{"mlp_ratio": 4, "head_dim": 64, "layer_scale_init": 0.1, "inner_norm": false, "moe_every": 2, "label_smoothing": 0.1, "muon_scale": "original"}
Rows from block 2 of a small image classifier, named by matrix and row number. Rows with one number belong to one neuron. Each number is 500 + 40 x the weight over its row's rms, rounded and kept within 0 to 999. All counts start at 0. Numbers have three digits each. After the name is the row's rms in percent of the matrix's.
After each neuron's rows are labels from the 100 images, of 14976, where the neuron reaches its largest size: "colour at peak" is the nearest of a few named colours to the mean colour under the peak. Only what is clearly more common there than usual is listed. The data: capsule endoscopy frames (Kvasir-Capsule). In brackets: how many of the 100, against the usual share in percent.
# gate: MLP gate (model.blocks.2.mlp.gate.weight, 768x192), inputs 96-191
# fc1: MLP up (model.blocks.2.mlp.fc1.weight, 768x192), inputs 96-191
# fc2: MLP down (model.blocks.2.mlp.fc2.weight, 192x768, transposed), outputs 96-191

gate.734 705:500450493515500495519499501502500499504498501496583503447538493501500500497502500500500501506459502504503516500499498509500507500497500501500500499504498529502531506501498502506499473502500502504500496499502502498500503502501426500500464498500493505502492502507375500502504501492504500500
fc1.734 578:499503474538502572486502502500502503499500502503238500500542500495499501497495504518500500497517502491500497494497496535503499503503500500495501506501501499611507510498507500451486513500500500497501505500474494494489501504491500496500497505500500495495499497501536496498497500502466500500
fc2.734 378:500500489500496500500500500503500500500500500500529499500499500500556488500500500506500497496497499457507500500500498500504500500506500500486500500484525500500548404500500501500500640500500500501500500506498500500500500500500524499500310526497685500500500513500500484500483500500542504500
colour at peak: black (100 vs 4.7)

gate.256 161:478499454508512473616486543492492488500504491505567440474459505520506498494501509634512479490509511552558508509469506534478503559509501497498501600508479388491492492486506480558564574504486505496497488491502496500517478545413473492499485508436464519501495503530399457510512499562554499500
fc1.256 211:515532493505502500547500504500511498506492498513516487493485501487507513501509489494503470492503485668509544492473484505483500505500562526509499507527492409479293495496491482559492795507484502510490502499524500500499449480525528500501602495313470488473488500504395492499499495612488500500
fc2.256 195:499500497501507500500527500512500499500500500500507497500519500500461600500500500500500487441464507258489500500500438500529500500499526500534500500464467500500693485501500488500500447494500500500500500501507500500503500500500469493500490496294499501500499508506500492500535500500536564500
colour at peak: grey (60 vs 8.7)

gate.379 619:500500500405500524456500500500500500500500500500500500491540500500500500500500500500500500500500500479500500500500500550500500500500500500500500500500500500500500500500500500500557463500500500500594389500500500500500497500500462500500552500500500500500500500495500500500500500496347500500
fc1.379 436:500500500525500456500500500500500500500501500500497500501500500500500500500500500499500499500519500500500501500500500500500500500500500500500500504500500500512499500500499500549482501501500500500508499500500500500502489500500805500500484499500500500500500500500467500500500500500359500500
fc2.379 064:501499500500500500499511500500500503499499500501710490500503501500490508500499500483500500504506502465526501500501495501500500500498499500491499500491504500500507508498501501500501523499499499501500501493501500500499499499499499500501514508501499500500500502492500451500499500500502501500
colour at peak: grey (36 vs 8.7)

gate.574 582:525504528529485488514499499473477507521505518471526556505500499443500504482497502503514500515468494447500456481500418499505447524673526500504511525510509481515498563500500499446489455521497496497495620501496500417523503500508605497536415473511484475508503495399509501499486508472499495497
fc1.574 331:501472460512512481487500506496504492502494478531504472516511500577497498502500508511489563500503509561503590502505678505498516466377493494487501460501500493500512435484502500529518494494503508503510490490512500525494569487483284509452523501498506510490492525612507508504516495501492499500
fc2.574 412:500500503500499500500510500499500500500500500500537546500501500500500490500500500462500500497446511490489500500500596500500500500855501500443500500499497500500522615500500501500500452499500500500500500502508500500500500500500502503500499494510468500500500482493500500500465500500497493500
colour at peak: orange (40 vs 12.7); grey (33 vs 8.7)

gate.580 676:498585499439499501511500500492500499499496498501508499436503504504500498497500502450500514497470500500497492500500508432496495492494500500497499492498499506495509505502500499503403636499501498498514486506497501497502511535498515502500375505500500504501502499472496504501502492539568502496
fc1.580 407:500515500517500442544501497450506500500502504499514502541510500507501487499500500502497504500481503493494500499496503419501494497496499507499519501509500543503508503507497503332188498497504501499493516502493501523499534561497467500503451498501508503500500500501485511499505492534642505500
fc2.580 388:500500501490505500500509500499500501500500500500533480500496500500491522500500500346500500500516501500499500500500508500498501500545501500506500500506497500500478509500500500500500456500500500500500500500492500500500500500500366500500428500538500500500500502500500492500499500500459488500
colour at peak: grey (50 vs 8.7)

gate.355 109:499500500501500500499500498500500500501504500500503499492500500500501500500500502497500500500501500500500501501500503500499500500500500500499499501500499496500500501500499500507499500500500502500500487501501500504500490498500502500493500500500499500501500500499504496500500498500500500499
fc1.355 102:461491506545502507485497497506527501497500496499541492484500491500498507535500510478502497519505500489492527511499530529494510501492497498491500500502512306491450512494496500611480566503505505505495516507527489508499468540485605500499487500487492499499490507501501502505494490537500501503
fc2.355 099:500500501500496500499495500500499499500500500500503495500498499500481530500500500500500501477512498527477500500500500500496499500465500500503500500500519501500531492500500501500500464498501501500500500496460500501498500500500500499500499501458499500500500499492500473500478500500442494500
colour at peak: grey (37 vs 8.7)

gate.24 457:491570499520509490603500500489502511500566498503489493529477496497502500481496501493499517519538491508500550480513500498488523487497506497498494642498521500500502498500504496488477185500501499504335443498501503512496646478502438506479492502500502488495499509484500537488491505641511500524
fc1.24 360:507411491481497522470501499516505496500442500512471503462475508494493501511500501343495498494443506481494406556519495494494496507503494505505506424485486465517485499498492489525500578501500504505776491505499489475500396505489362498506469501490490509499494498554402500517507493488532500492
fc2.24 407:500500500500499500500500500499500500500500500500501497500500500500466494500500500517500500524506514441497500500500500500500500500499500500488500500499514500500530495500500500500500508500500500500500500498481500500500500500500529500500571524501484500500500500501500501500473500500504491500
colour at peak: orange (30 vs 12.7)

gate.756 151:500500500500500500442500500500500500500500500500371500500500500500500500500500500500500500500500500496500500500500500438410500500500500500500500578500500500500500500500500500500500224500500500500500539500500500500500500500500500500500500500500500500500500500500500500500500500500500500500
fc1.756 080:500473498490500454582505503491539501498461500515546430452489500527487502484504512557500543507497487498500544565496540505498499450496483518481500518501514499483541571495500517480510528498534494553500391499503516491499434508464505499394386508505481585499500503517354518499551506486500470527
fc2.756 061:499500500500514500500490499500500499501500500501468472499518500500403519500500501501499495433606492520504500501499513500505500499501501500508500500503501501501455618500500502501500495494501499500500500533450500500499500500500499496501545504502499500500500499495500550499675500501486088500
colour at peak: orange (36 vs 12.7)