{
  "model": "image classifier",
  "dataset": "capsule endoscopy frames (Kvasir-Capsule)",
  "train_examples": 42238,
  "image_size": 40,
  "crop_scale_min": 0.5,
  "horizontal_flip": true,
  "translate": 0.06,
  "color_jitter": 0.2,
  "targets": ["finding"],
  "num_classes": 11,
  "arch": "vit",
  "norm": "layernorm",
  "norm_position": "pre",
  "activation": "geglu",
  "mlp_ratio": 4,
  "head_dim": 64,
  "fused_qkv": false,
  "bias": "all",
  "qk_norm": false,
  "layer_scale_init": 0.1,
  "parallel_block": false,
  "inner_norm": false,
  "moe": "top_k",
  "num_experts": 16,
  "moe_every": 2,
  "expert_mlp_ratio": 0.25,
  "experts_per_token": 2,
  "shared_expert": true,
  "patch_size": [4, 4],
  "conv_stem": false,
  "layers": 6,
  "width": 192,
  "positions": "learned",
  "pooling": "class_token",
  "label_smoothing": 0.1,
  "loss": "cross_entropy",
  "residual_init": "zero_last",
  "optimizer": "muon",
  "muon_scale": "original",
  "lr": 0.028,
  "momentum": 0.95,
  "nesterov": true,
  "orthogonalizer": "newton_schulz_5",
  "adamw_lr_other_params": 0.0011,
  "l1_shrink": 0.03,
  "cautious_weight_decay": true,
  "steps": 9000,
  "batch_size": 128,
  "epochs": 27.3,
  "lr_schedule": "cosine",
  "final_lr_fraction": 0.1,
  "warmup_steps": 450,
  "weight_decay": 0.03,
  "adamw_weight_decay_other_params": 0.05
}
Rows from block 3 of a small image classifier, named by matrix and row number. Rows with one number within an expert belong to one neuron, the router's apart. Each number is 128 + 24 x the weight over its row's rms, rounded and kept within 0 to 255. All counts start at 0.
Before each expert's rows are labels from the 100 images, of 14976, where the router gives the expert most weight on average: "strongest on" is what is common among them; "place" is the part of the image that holds the peak. Only what is clearly more common there than usual is listed. The data: capsule endoscopy frames (Kvasir-Capsule).
# router: router (model.blocks.3.mlp.router.weight, 16x192, trained with AdamW), inputs 0-191
# gate: expert gate (model.blocks.3.mlp.gate, 16x48x192), inputs 0-191
# up: expert up (model.blocks.3.mlp.up, 16x48x192), inputs 0-191
# down: expert down (model.blocks.3.mlp.down, 16x192x48, transposed), outputs 0-191

# expert 7
strongest on: finding: pylorus
place: bottom centre; bottom left
router.7 [133 134 135 154 141 135 152 166 111 126 146 160 102 126 139 159 115 117 112 157 151 161 107  80 128 136 182 141 127  91 129 116 104 117 108 124 155 146 135 119  86 114 115 119 113 115 153 140 136 136 126 134 123 170 124 104 119 123 110 117  80 140 107 120 137 172  93 108 154 137 164 149 142 152 133 145 170 116 123 132 168 170  79 141 146 156 166 113  88 109 145 114 156 113  91 133 143 148 149  87  86 111 167 113 110 182 131 143 131 141 103 123 149 141 116 159 139 156 143 112 135 127 105 140 112 153 137 168 161 116 130  96 148 136 134 168 124  87 167 121  99 107 119 108  91 109 102 125 158  95 124 141 127 120  95  93 138  83 142 136 128 114 130 106 102 173 162 115 102 154  94 123  87 165 140 137 166 141 120 189 152 104 125 149 135 138 159 118 171 172 144 149]
gate.10 [128 128 127 128 128 128 128 128 128 128 128 128 128 128 128 128 128 121 128 128 128 128 128 128 128 128 126 128 128 128 128 128 128 128 128 128 128 128 128 128 128 128 128 128 128 128 128 128 128 128 128 128 128 128 128 128 128 128 128 128 127 128 129 128 140 128 128 128 128 128 128 128 128 128 128 128 128 127 128 128 128 128 128 128 128 128 128 128 128 128 128 128 128 128 120 128 128 128 128 128 128 129 128 128 128 128 128 128 128 128 128 128 128 128 128 127 128 128 128 128 128 128 128 128 128 128 128 128 128 128 128 128 128 128 128 127 128 128 128 128 128 128 128 128 128 128 128 128 128 128 128 128 128 128 128 255 128 128 128 128 128 129 128 128 128 128 128 128 128 128 128 128 128 128 128 128 128 128 128 128 128 128 128 123 128 128 128 128 128 128 128 128]
up.10 [128 128   0 134 128 128 128 128 128 128 128 128 129 128 128 128 128 134 128 128 136 128 128 127 128 128 226 128 128 128 128 128 128 128 130 128 128 128 128 128 136 128 128 128 128 128 128 128 128 127 129 135 128 128 128 128 129 128 128 128 144 128 128 128 113 128 128 128 128 128 128 128 128 127 127 128 128 134 127 128 128 128 128 128 128 128 128 128 126 128 128 128 128 128 129 128 128 141 128 126 128 107 126 128 128 121 128 128 128 128 128 128 126 129 147 131 128 128 129 128 128 128 128 127 128 120 126 125 128 128 128 132 127 116 128 131 128 128 126 128 128 128 129 129 128 125 128 124 128 128 128 128 128 128 128   0 127 128 128 128 128 142 122 128 128 128 128 129 123 127 130 128 128 128 126 128 128 127 128 128 129 128 127 128 128 128 128 128 128 128 128 128]
down.10 [111 125 129 128 128 128 128 128 128 128 128 128 118 128 128 109 128 128 128 128 128 128 124 128 128 128 128 128 128 128 128 128 213 128 128 128 128 128 128 128 128 180 128 128 128 128 128 128 128 128 128 128 128 134 128 128 128 128 128 128 133 128 179 128 123 128 128 128 128 128 128 128 128 128 128 128   0 151 123 128 128 141 128 128 128 128 128 128 167 129 128 128 128 128  66 128 103 128 128 128 128 135 129 128 128 128 128 128 128 128 128 136 128 128 150 140 128 128 128 128 151 160 128 128 128 128 128 128 128 128 128 128 128 128 128 128 128 128 127 128 128 128 128 128 158 128 128 116 128 129 128 128 128 128 125 129 128 128 128 128  84 128 128 128 128 128 127 145 128 128 128 128 128 128 128 128 128 128 128 128 128 128 128 104 128  84 128 128 129 252 128 128]
gate.11 [129 128 255 132 128 128 128 128 128 125 132 128 140 127 128 127 128 133 128 128 158 128 128 128 128 128 255 128 128 127 128 128 113 127 137 130 128 128 129 128 121 128 127 129 130 128 128 128 126 128 134 134 128 127 128 128 127 128 128 128 131 128 130 128 128 128 126 128 128 128 128 131 126 129 123 128 128 136  15 129 128 128 127 128 128 127 128 127 139 128 126 128 129 129 135 128 128 128 128 108 128 158 126 128 128 128 128 128 128 129 127 128 125 128  99 119 128 128 126 128 128 128 128 126 127 130 128 137 128 128 128 128 128  98 128 125 129 128 133 128 126 127 122 127 128 123 128  49 128 128 128 128 128 128 127 148 125 127 128 128 129 131 127 128 128 129 129 126 134  98 125 126 128 128 128 127 130 128 129 128 128 128 126 120 128 128 128 128 125 127 128 128]
up.11 [129 128 255 129 128 128 128 128 128 126 132 128 151 127 128 127 128 131 127 128 178 128 128 128 128 128 255 129 128 127 128 128 113 127 144 131 128 128 129 128  97 128 127 129 130 128 128 128 126 129 136 128 128 127 128 128 128 128 128 128 129 128 129 128 127 128 127 126 128 128 128 131 126 131 119 128 128 137   7 128 128 128 127 128 128 127 128 128 135 128 127 128 129 129 139 128 127 128 128 108 128 161 127 128 128 128 128 128 128 129 128 128 124 127 116 127 128 128 128 128 128 130 128 125 127 127 128 133 128 128 128 128 128 115 129 126 129 128 131 128 126 128 123 126 128 124 128  47 128 128 128 128 128 128 128 171 126 126 128 128 134 131 129 128 128 128 129 126 135 114 123 128 128 128 126 128 130 129 129 128 128 128 126 121 128 128 128 128 125 126 128 128]
down.11 [124 127 115 128 128 128 128 128 128 116 128 128  60 128 124 146 128 128 128 128 128 128 128 128 127 128 107 129 128 128 128 128   0 128 128 128 128 128 128 128 129 112 128 128 128 128 128 128  59 128  99 128 128 127 128 128 128 128 128 128  99 128 134 128 255 128 128 128 128 128 128 128 128 129 185 128 129 131 144 128 128 148 128 128 128 128 128 128 133 128 128 128 128 128 120 128 126 128 128 104 128 196 130 128 128 128 128 128 128 128 128  74 128 128 135 168 128 128 128 128 128  81 128 128 128  29 128 128 128 128 128 128 128 128 128 128 128 128 222 128 128 128 128 128 126 128 128 133 128 128 128 128 128 128 138 128 128 128 128 128 205 128 128 105 128 128 124 125 128 128 128 128 128 128 128 128 128 128 128 128 128 128 128 175 128 110 128 128 159 131 128 128]

# expert 11
strongest on: finding: reduced mucosal view
place: bottom left
router.11 [109 157 150 131 128 128 143 128 163 120 122 153 127 123 127 177 157 118 178 182 126 134 119  92 145  93 157  95 126 123 126 133 109 193 131 103 147 168 145 140 126 101 111 146 129  99 146 127 109 113 122 126 100 136 129  95 158 116 115  98  99 155  93 141 141 121  83 113 129  94 117 140 154  99  95 142 158 134 142 171 115 152  96 127 146 150 115 122  89 115 166 170 155 169 109 133 153 134  97 114  97 128 134  92 140 100  92 129 169 101 121 157 119 146 113 158 156 106 178 132 149 118  83 130 171 143 133 112 114 155 116 118 132 114 133 148 155 123 139 138 130 134 184 164  95 158 119 130 129  85 116 147 112  98 125 106 159 139 149 143  94 161 140 123 151 121 155 132  99 144 116 142 104 160 131 101 140  88  94 112 127 105 101 161  97 131  88 104 140 158  89  92]
gate.12 [128 128 132 129 128 127 128 128 129 128 128 128 128 128 128 127 129  97 128 129 124 128 128 128 128 129 143 125 132 129 125 128  35 129 133 125 128 128 127 128   0 128 128 128 122 128 128 128   0 128 114 127 127 129 127 129 126 128 128 128 132 128 128 128 113 129 128 135 128 126 128 125 129 124 129 128 129 125 128 127 128 128 128 128 128 128 128 128 132 129 128 128 128 124 128 126 129 131 128 125 126 152 134 129 128 129 128 128 127 127 129 127 136 129 130 255 127 129 125 129 130 126 128 130 128 136 128 129 128 128 128 126 129 128 124 125 129 127 128 128 128 128 131 129 128 128 128 137 128 128 128 128 127 128 128 129 129 128 127 128 129 118 111 124 128 126 131 130 130 137 127 138 128 128 135 127 128 128 130 126 130 128 128 127 128 129 128 128 155 128 128 125]
up.12 [128 128 128 132 128 129 128 128 128 128 128 128 128 128 130 130 127 255 128 128 124 122 128 128 128 130 107 132 125 128 130 128 142 129 136 128 128 129 131 128 255 128 128 128 128 128 128 128 177 127 151 143 129 128 128 128 129 128 128 128 129 128 128 128 138 126 128 125 128 130 127 124 128 128 128 128 128 120 124 130 128 128 127 128 128 128 128 128 145 128 127 127 128 135 126 128 126 124 128   8 129 123 121 127 128 127 128 128 130 128 127 128 128 127 127  31 127 123 136 129 128 128 128 128 128   0 128 125 127 128 128 128 127 129 131  82 128 129 128 128 128 127 125 127 128 128 128 132 128 128 128 128 130 128 130 128 129 129 128 128 130 128 118 131 128 128 128 128 125 129 133 108 128 128 163 128 128 128 128 129 127 128 128 129 128 131 128 128 103 128 128 129]
down.12 [117 128 125 128 128 128 128 128 128 128 128 128  48 128 128 131 129 128 128 128 128 128 128 128 184 127 148 122 128 128 128 128 108 128 128 128 128 128 128 128 138 129 128 128 128 128 128 128 146 128 107 128 128 128 128 128 128 128 128 128 131 128 134 128 255 128 128 128 128 128 128 128 128 118 121 128 129 193 141 128 128 129 128 128 125 128 128 128  82 129 128 128 128 128 123 128 132 128 128 255 128 119 124 128 129 128 128 128 128 128 128 126 128 128 129 133 128 128 128 128 128 110 128 128 128 123 128 126 128 128 128 128 125 128 128 128 128 128 155 128 128 128 128 128 125 129 128 125 128 124 128 128 128 128 198 105 128 128 128 128 130 128 128 118 128 128 113 128 128 128 128 128 128 128 128 128 128 128 128 128 128 128 128  94 128 125 128 128 158 127 128 128]
gate.13 [127 128  59 128 128 128 128 128 128 126 130 128 108 128 128 131 128 106 130 128 134 128 128 130 127 127 199 131 126 128 128 124  53 128 198 126 129 130 128 127 126 128 129 129 128 128 128 129 124 128 123 128 126 128 128 129 128 128 125 127   0 128 128 128 120 128 124 140 134 126 129 142 125 128 126 129 128 127 137 129 128 128 128 128 122 135 129 127 132 127 128 128 129 128 120 131 128 127 130  80 128  32 183 128 128 127 128 128 128 131 123 130 128 128 133 129 128 129 137 127 129 128 125 129 128 117 129 121 128 128 128 128 128 123 128 128 128 128 131 128 128 127 128 128 129 128 128 255 128 128 128 128 128 128 127 116 129 127 129 128 129 138 144 128 128 129 128 128  90 113 123 126 128 129 139 128 134 134 128 128 139 128 120 138 128 128 128 128 129 128 128 128]
up.13 [128 129  44 124 128 135 127 128 129 127 133 128  97 128 131 127 128  99 130 127 130 129 129 127 128 129 140 130 126 128 129 127 137 130 130 127 128 124 128 128 107 126 128 128 123 128 128 130 209 125 129 132 129 128 128 130 127 129 128 128  85 126 119 128 139 125 129 131 134 128 128 127 128 126 128 128 124 132 165 128 128 128 129 129 128 128 128 128 128 126 128 127 128 127 136 130 128 123 127 198 128 110 136 128 128 128 128 130 128 128 128 128 123 130 124 126 131 128 140 128 128 128 128 128 132   0 128 141 128 128 128 127 130 122 128 134 128 125 133 128 129 128 127 128 130 121 128 255 128 128 128 128 131 128 128 131 155 128 128 128 126 128 111 128 126 128 130 130 127 119 127   0 127 128 119 128 127 126 128 131 132 127 128 128 127 127 128 128 125 128 130 126]
down.13 [ 95 128 154 128 128 128 128 128 128 130 128 128 255 128 181  81 128 128 128 128 128 128 128 128 158 128 255 132 128 128 128 128 129 128 128 128 128 128 128 128  43 126 128 128 128 128 128 128 141 128 143 128 128 127 128 128 128 128 128 128 177 128 162 128  30 128 128 128 128 128 128 128 128 127 137 128 128 195 126 128 128 131 128 128 128 128 128 128 128 139 128 128 128 128 135 128 128 128 128 139 128 163 117 128 129 128 128 128 128 128 128   7 128 128 111 138 128 128 128 128 128 116 128 128 128 196 128 128 128 128 128 128 124 128 128 128 128 128  86 128 128 128 128 128 129 128 128 125 128 130 128 128 128 128 129 107 128 128 128 128 148 128 128  46 128 128 111 128 128 128 128 128 128 128 128 128 128 128 128 128 128 128 128 159 128 129 128 128  57 122 128 128]

# expert 8
strongest on: finding: ileocecal valve; finding: reduced mucosal view
place: middle left
router.8 [145 156 145  86 122 131 108 121 144 128 101  81 135  99 148  60 118 141 153 114 147 112 142 156 129 138  78 147 183 101 158 118 131 151  99 135 140 144 157 118 164 121  85 134 148 116 146 154 130 120 117  88 189 127 142  86 129 164 101 136 162 120 121 132 155 126 105 133 135  96 129 120 133 152 142 114  87 162 129 129 113 132 139 128 147 125 171 120 180 101 105 155 102 144 136 111 110 150 103 122 123 112 141 156 145 149 125 123 154  86 112  99 150 103 135  84 115  92  61 141  97 127 154 105  98 108 127  87 100 162 136 156 120 107 145 102 135 119 139 119 128 118 139 113  92 155 150 153 114 170 124 127 130 121 161 134 124 114 103 132 137 126 105 148 130 108  77 123 121 171 172 161 144 110 174 128 103 123 145 105  97 117 151  99 106  84 128  99 114 115  90 135]
gate.17 [128 128 130 139 128 128 128 125 128 128 128 128 127 128 128 122 128 132 125 128 127 127 128 126 130 128 129 128 128 127 128 134 255 127 121 128 127 128 130 128 186 128 125 128 128 128 128 128 155 128   0 124 128 128 131 128 128 128 130 128 166 127 125 128 125 128 128 123 125 127 128 123 128 126 132 128 128 203 135 129 128 128 128 128 128 128 128 128 150 129 128 128 128 127 140 128 128 126 128 139 128 130 125 128 129 128 128 128 127 126 135 125 126 128 122 131 128 128 128 128 128 128 126 132 128 137 128 125 128 128 128 122 124 135 128  80 128 128 128 128 128 128 128 127 128 132 131 128 129 128 127 128 128 128 128 124 128 129 128 128 119 128 122 128 128 128 128 130 129 132 129  86 128 128 118 128 128 128 128 128 123 128 124 123 128 129 128 132   0 128 131 126]
up.17 [129 128 168 128 128 130 128 128 128 128 128 128 124 128 128 128 128 113 128 128 124 128 128 128 128 128 120 128 128 128 128 129 128 128 127 128 128 126 128 128 125 129 128 128 128 128 128 130 255 128 129 119 129 128 128 128 128 128 128 128 127 128 126 128 129 126 128 130 129 127 129 124 128 128 128 128 128 156 127 129 128 128 128 128 128 128 132 129 127 126 128 128 128 128 117 129 128 142 128 134 128 128 128 128 128 129 128 128 128 127 128 127 122 128 237  99 131 129 129 128 129 128 128 128 128 131 129 132 128 128 128 128 128 133 128 119 128 128 129 128 128 128 128 128 128 129 129 117 128 128 128 128 128 128 127 108 128 128 128 128 123 129 129 128 128 128 126 128 130 138 130 230 128 128 130 128 128 128 128 128 128 128 126 128 128 125 128 129   0 128 128 128]
down.17 [243 128 134 128 128 128 128 128 128 128 128 128 148 128 109 108 128 128 128 128 128 128  98 128 139 128 198 128 128 128 128 128  33 128 128 128 128 128 128 128 160 170 128 128 128 128 128 128 120 128  91 128 128 128 127 128 128 128 128 128 139 128 133 128 170 128 128 128 128 128 128 128 128 128 232 128  95 209 162 128 128 121 128 128 128 126 128 128 105 143 128 128 128 128 126 128 162 128 128 145 128 255 255 128 128 128 128 128 128 128 128 132 128 128 104 112 128 128 128 128 127 126 128 128 128  62 128 128 128 128 128 128 130 128 128 128 128 128 141 128 128 128 128 128 128 127 128 125 128 140 128 128 128 128  83 133 128 128 128 128 126 128 128  49 128 128 154 134 128 128 128 128 128 128 128 128 128 128 128 128 128 128 128  85 128 132 128 128 125 130 128 128]
gate.18 [130 128 141 128 128 128 129 128 126 126 128 128 130 128 127 128 129 115 124 127 134 127 128 129 122 130   0 143 128 128 128 125 132 119 141 132 128 128 131 134   6 128 128 128 128 128 128 128 122 128  52 102 131 119 128 129 127 129 128 128 131 128 129 128 137 128 128 128 128 128 128 123 128 132 128 128 128 136 127 123 128 128 126 128 127 125 128 128 129 128 128 128 128 123 127 128 128 152 128 130 128 140 147 128 131 130 128 126 128 126 126 128 125 128 126 130 130 128 128 127 128 131 128 128 127  93 128 140 128 128 128 125 128 114 128 188 127 128 128 125 131 128 119 127 128 121 124 120 127 128 128 128 128 128 130 128 126 127 128 127 132 140 128 128 128 128 128 128 128 126 128  44 128 128 208 128 126 128 128 128 128 129 131 149 128 126 128 127 110 128 128 128]
up.18 [128 128 110 138 128 127 128 128 127 128 128 129 127 128 128 129 128 127 128 128 125 129 128 127 128 128 189 127 128 128 128 132  64 128 124 128 128 126 127 128 124 129 128 128 129 128 128 128 190 128 119 135 128 128 128 128 128 128 128 128 118 128 128 128 130 128 128 128 128 128 128 136 128 128 129 128 128  85 137 132 128 128 128 128 128 131 128 128 125 128 128 128 128 125 131 128 128 122 128 129 126 121 122 129 127 128 128 128 128 129 129 128 122 128  94   0 128 128 130 128 127 128 128 129 128 151 128 128 128 128 128 128 128 130 128 122 128 128 129 128 127 128 130 129 128 127 128 132 128 128 128 128 128 128 128 119 125 128 129 128 127 126 110 127 128 128 128 128 127 133 128 255 127 128 117 128 128 129 128 128 128 128 130 128 128 128 128 129 255 129 128 128]
down.18 [124 128 121 128 128 128 128 128 128 129 128 128 158 128 121  39 128 128 128 128 128 128 128 128  95 128  28 129 128 128 128 128 159 128 128 128 128 128 128 128 198 129 128 128 128 128 128 128 206 128  29 128 128 128 128 128 128 128 128 128 125 128 136 128 113 128 128 128 128 128 128 128 128 128  33 128 118 123  50 128 128 127 128 128 128 128 128 128 129 129 128 128 128 128 126 128 128 128 128 150 128 170 126 128 129 128 128 128 128 128 128 161 128 128  34 121 128 128 128 128 127 125 128 128 128 191 128 129 128 128 128 128 128 128 128 128 128 128 120 128 128 128 128 128 157 127 128 128 128 129 128 128 128 128 115  17 128 128 128 128 146 128 128 138 128 128   5 128 128 128 128 128 128 128 128 128 128 128 128 128 128 128 128  40 128 128 128 128 124 129 128 128]

# expert 10
strongest on: finding: reduced mucosal view
place: middle right; middle left
router.10 [116 172 146 140 119 129 149 117 128 127 120 152 101  97 114 141 123 110 148 142 158 135 128 108 156  98 116 114 158  99 157 175 123 120  85 134 163 156 127 153 113 123  97 153 152 100 157 139  77 120 124 136 149 169 145  77 152 161 123 127 131 119  99 126 144 113 104  94 143 105 100 104 148 121 131 149 135 119 181 150 132 160 105 140 139 105 108 110 101 125 136 115 149 117  89 113 144 136 103 137 134 126 170 122 142 105 105 147 134 143 177  86 116 128 139 179 140 136 156 160 118 105  92 116 159 136 130 140 114 183 142 114 131 160 160 143 166 146 101  90 127 112 163 141 106 104 167 139 106 116 120 170 125 110  81 115 149 124 147 129 112 136 145  92 155 113 172 156 100 151 131 163 113 145  57  97 117 100 112 146  85 117 115 185 112 135 107 146 150 154 119 104]
gate.19 [125 128  69 163 128 128 128 128 125 128 128 128 148 128 126 127 128   0 128 128 255 128 127 129 128 125 131 129 129 128 128 129 127 125 129 128 128 128 127 128   0 128 128 128 129 128 128 126 204 128 221 119 127 128 128 128 128 128 128 128  75 127 126 128 243 129 128 127 128 128 126 128 128 128 128 130 128 125 122 127 128 128 128 128 128 128 126 128 125 128 128 128 129 126 160 128 128 128 128 128 128 163 130 128 128 126 129 128 128 131 129 128 131 129 112 140 127 130 126 128 127 128 128 126 128 119 128 127 128 128 128 128 127 133 128 107 128 128 125 128 128 126 128 128 128 124 128 193 129 128 128 128 128 129 129  98 156 128 128 128 130 127 123 128 128 128 131 127 126 106 128 132 130 128 128 127 128 128 128 128 128 128  88 130 128 135 128 128 143 128 128 128]
up.19 [126 128 128 131 128 127 128 128 127 128 129 130 132 128 126 128 128 117 128 128 238 128 128 128 128 126 129 130 128 128 128 129 103 123 132 128 128 124 126 128 202 128 128 127 138 128 128 127 195 128 132 122 126 128 128 128 128 128 128 127   0 127 128 128 162 128 128 129 131 128 128 131 128 128 125 128 128 116 123 123 128 128 128 129 127 128 128 128 128 128 128 128 128 127 126 128 128 131 128 124 128 137 120 128 128 126 128 128 127 132 128 128 121 129   0 129 128 128 127 128 127 128 128 126 128 115 130 127 128 128 128 127 128 132 128 120 128 128 124 128 129 126 128 128 127 121 129 175 129 128 128 128 129 131 128 127 254 128 128 128 128 144  51 128 128 130 128 128 128 132 125 132 128 128 125 127 128 128 129 128 130 128 126 131 128 131 128 129 145 128 128 128]
down.19 [126 128 157 128 128 128 128 128 128 128 128 128 133 128 128  96 128 128 128 128 128 128 128 128 178 128 188 128 128 128 128 128 151 128 128 128 128 128 128 128   0 124 128 128 128 128 128 128  99 128 118 128 128 128 128 128 128 128 128 128 128 128 255 128 126 128 128 128 128 128 128 128 128 127 189 128 127 200 128 128 128 137 128 128 128 128 128 128 122 128 128 128 128 128 128 128 128 128 128 121 128  90 113 128 128 128 128 128 128 128 128  80 128 128 131 129 128 128 128 128 127 143 128 128 128   0 128 127 128 128 128 128 127 128 128 128 128 128 124 128 128 128 128 128 128 127 128 128 128 128 128 128 128 128 116  81 128 128 128 128  89 128 128 126 128 128 117 128 128 128 128 128 128 128 128 128 128 128 128 128 128 128 128 133 128 129 128 128 165 125 128 128]
gate.20 [128 128 171 255 128 128 128 128 128 131 128 128 129 128 128 128 128 128 128 128 128 128 128 119 128 126 128 127 128 128 128 128 133 128 129 127 131 121 123 127 167 128 129 128 134 127 128 128 121 130 129 121 128 128 128 127 128 127 128 127 224 127 129 128  96 130 128 129 128 128 129 128 130 124 129 126 128 127 131 131 128 128 128 129 129 128 128 127  92 128 128 130 126 133 129 128 128 133 130 135 128 126  79 128 126 129 124 128 127 128 128 125  89 128 139 119 127 128 131 125 130 127 128 131 128 110 131 255 128 127 128 128 123 130 129 113 128 128 130 128 128 128 127 129 128 129 128  61 130 126 126 128 128 129 128 130 122 128 128 131 131 123 122 128 128 128 127 128 125 123 126 123 128 128 107 128 128 130 127 128 130 128 127 128 128 131 128 128 145 128 128 127]
up.20 [128 128 125   0 128 128 128 128 128 125 128 127 127 128 128 128 128 127 128 128 127 128 128 134 128 129 126 128 128 128 128 128 125 128 128 128 126 132 130 128 112 128 128 128 114 129 128 128 129 126 127 133 128 129 128 129 128 128 128 128 131 128 128 128 140 126 128 128 128 128 127 129 127 129 127 130 128 130 127 129 128 128 128 128 126 128 128 129 161 128 128 127 129 122 126 128 128 126 127 121 128 129 133 128 128 128 131 128 128 128 128 129 171 128 124 134 129 128 126 130 127 129 128 127 128 145 126   0 128 129 128 128 128 127 125 135 128 128 127 128 128 128 129 127 128 128 128 165 125 129 130 128 128 127 128 131 145 128 128 125 124 132 129 128 128 128 130 128 132 128 128 108 128 128 126 128 128 127 128 128 127 128 128 128 128 126 128 128  90 128 128 128]
down.20 [132 128 130 128 128 128 128 128 128 128 128 128 118 128 129 154 128 128 128 128 128 128 127 128 173 128 218 123 128 128 128 128  82 128 128 128 128 128 128 128 112 128 128 128 128 128 128 128 140 128 145 128 128 128 128 128 128 128 128 128 244 128 146 128  68 128 128 128 128 128 128 128 128 127 245 128 128 133 144 128 128 117 128 128 128 128 128 128 109 129 128 128 128 128  62 128 128 128 128 255 128 132 130 128 127 128 128 128 128 128 128  75 128 128 169  86 128 128 128 128 128 103 128 128 128 119 128 148 128 128 128 128 128 128  99 128 128 128 152 128 128 128 128 129 129 129 128 129 128 128 128 128 128 128 213 172 129 128 128 128 146 128 128 132 128 128  37 128 128 128 128 128 128 128 128 128 128 128 128 128 128 128 128 204 128  96 128 128  93 130 128 128]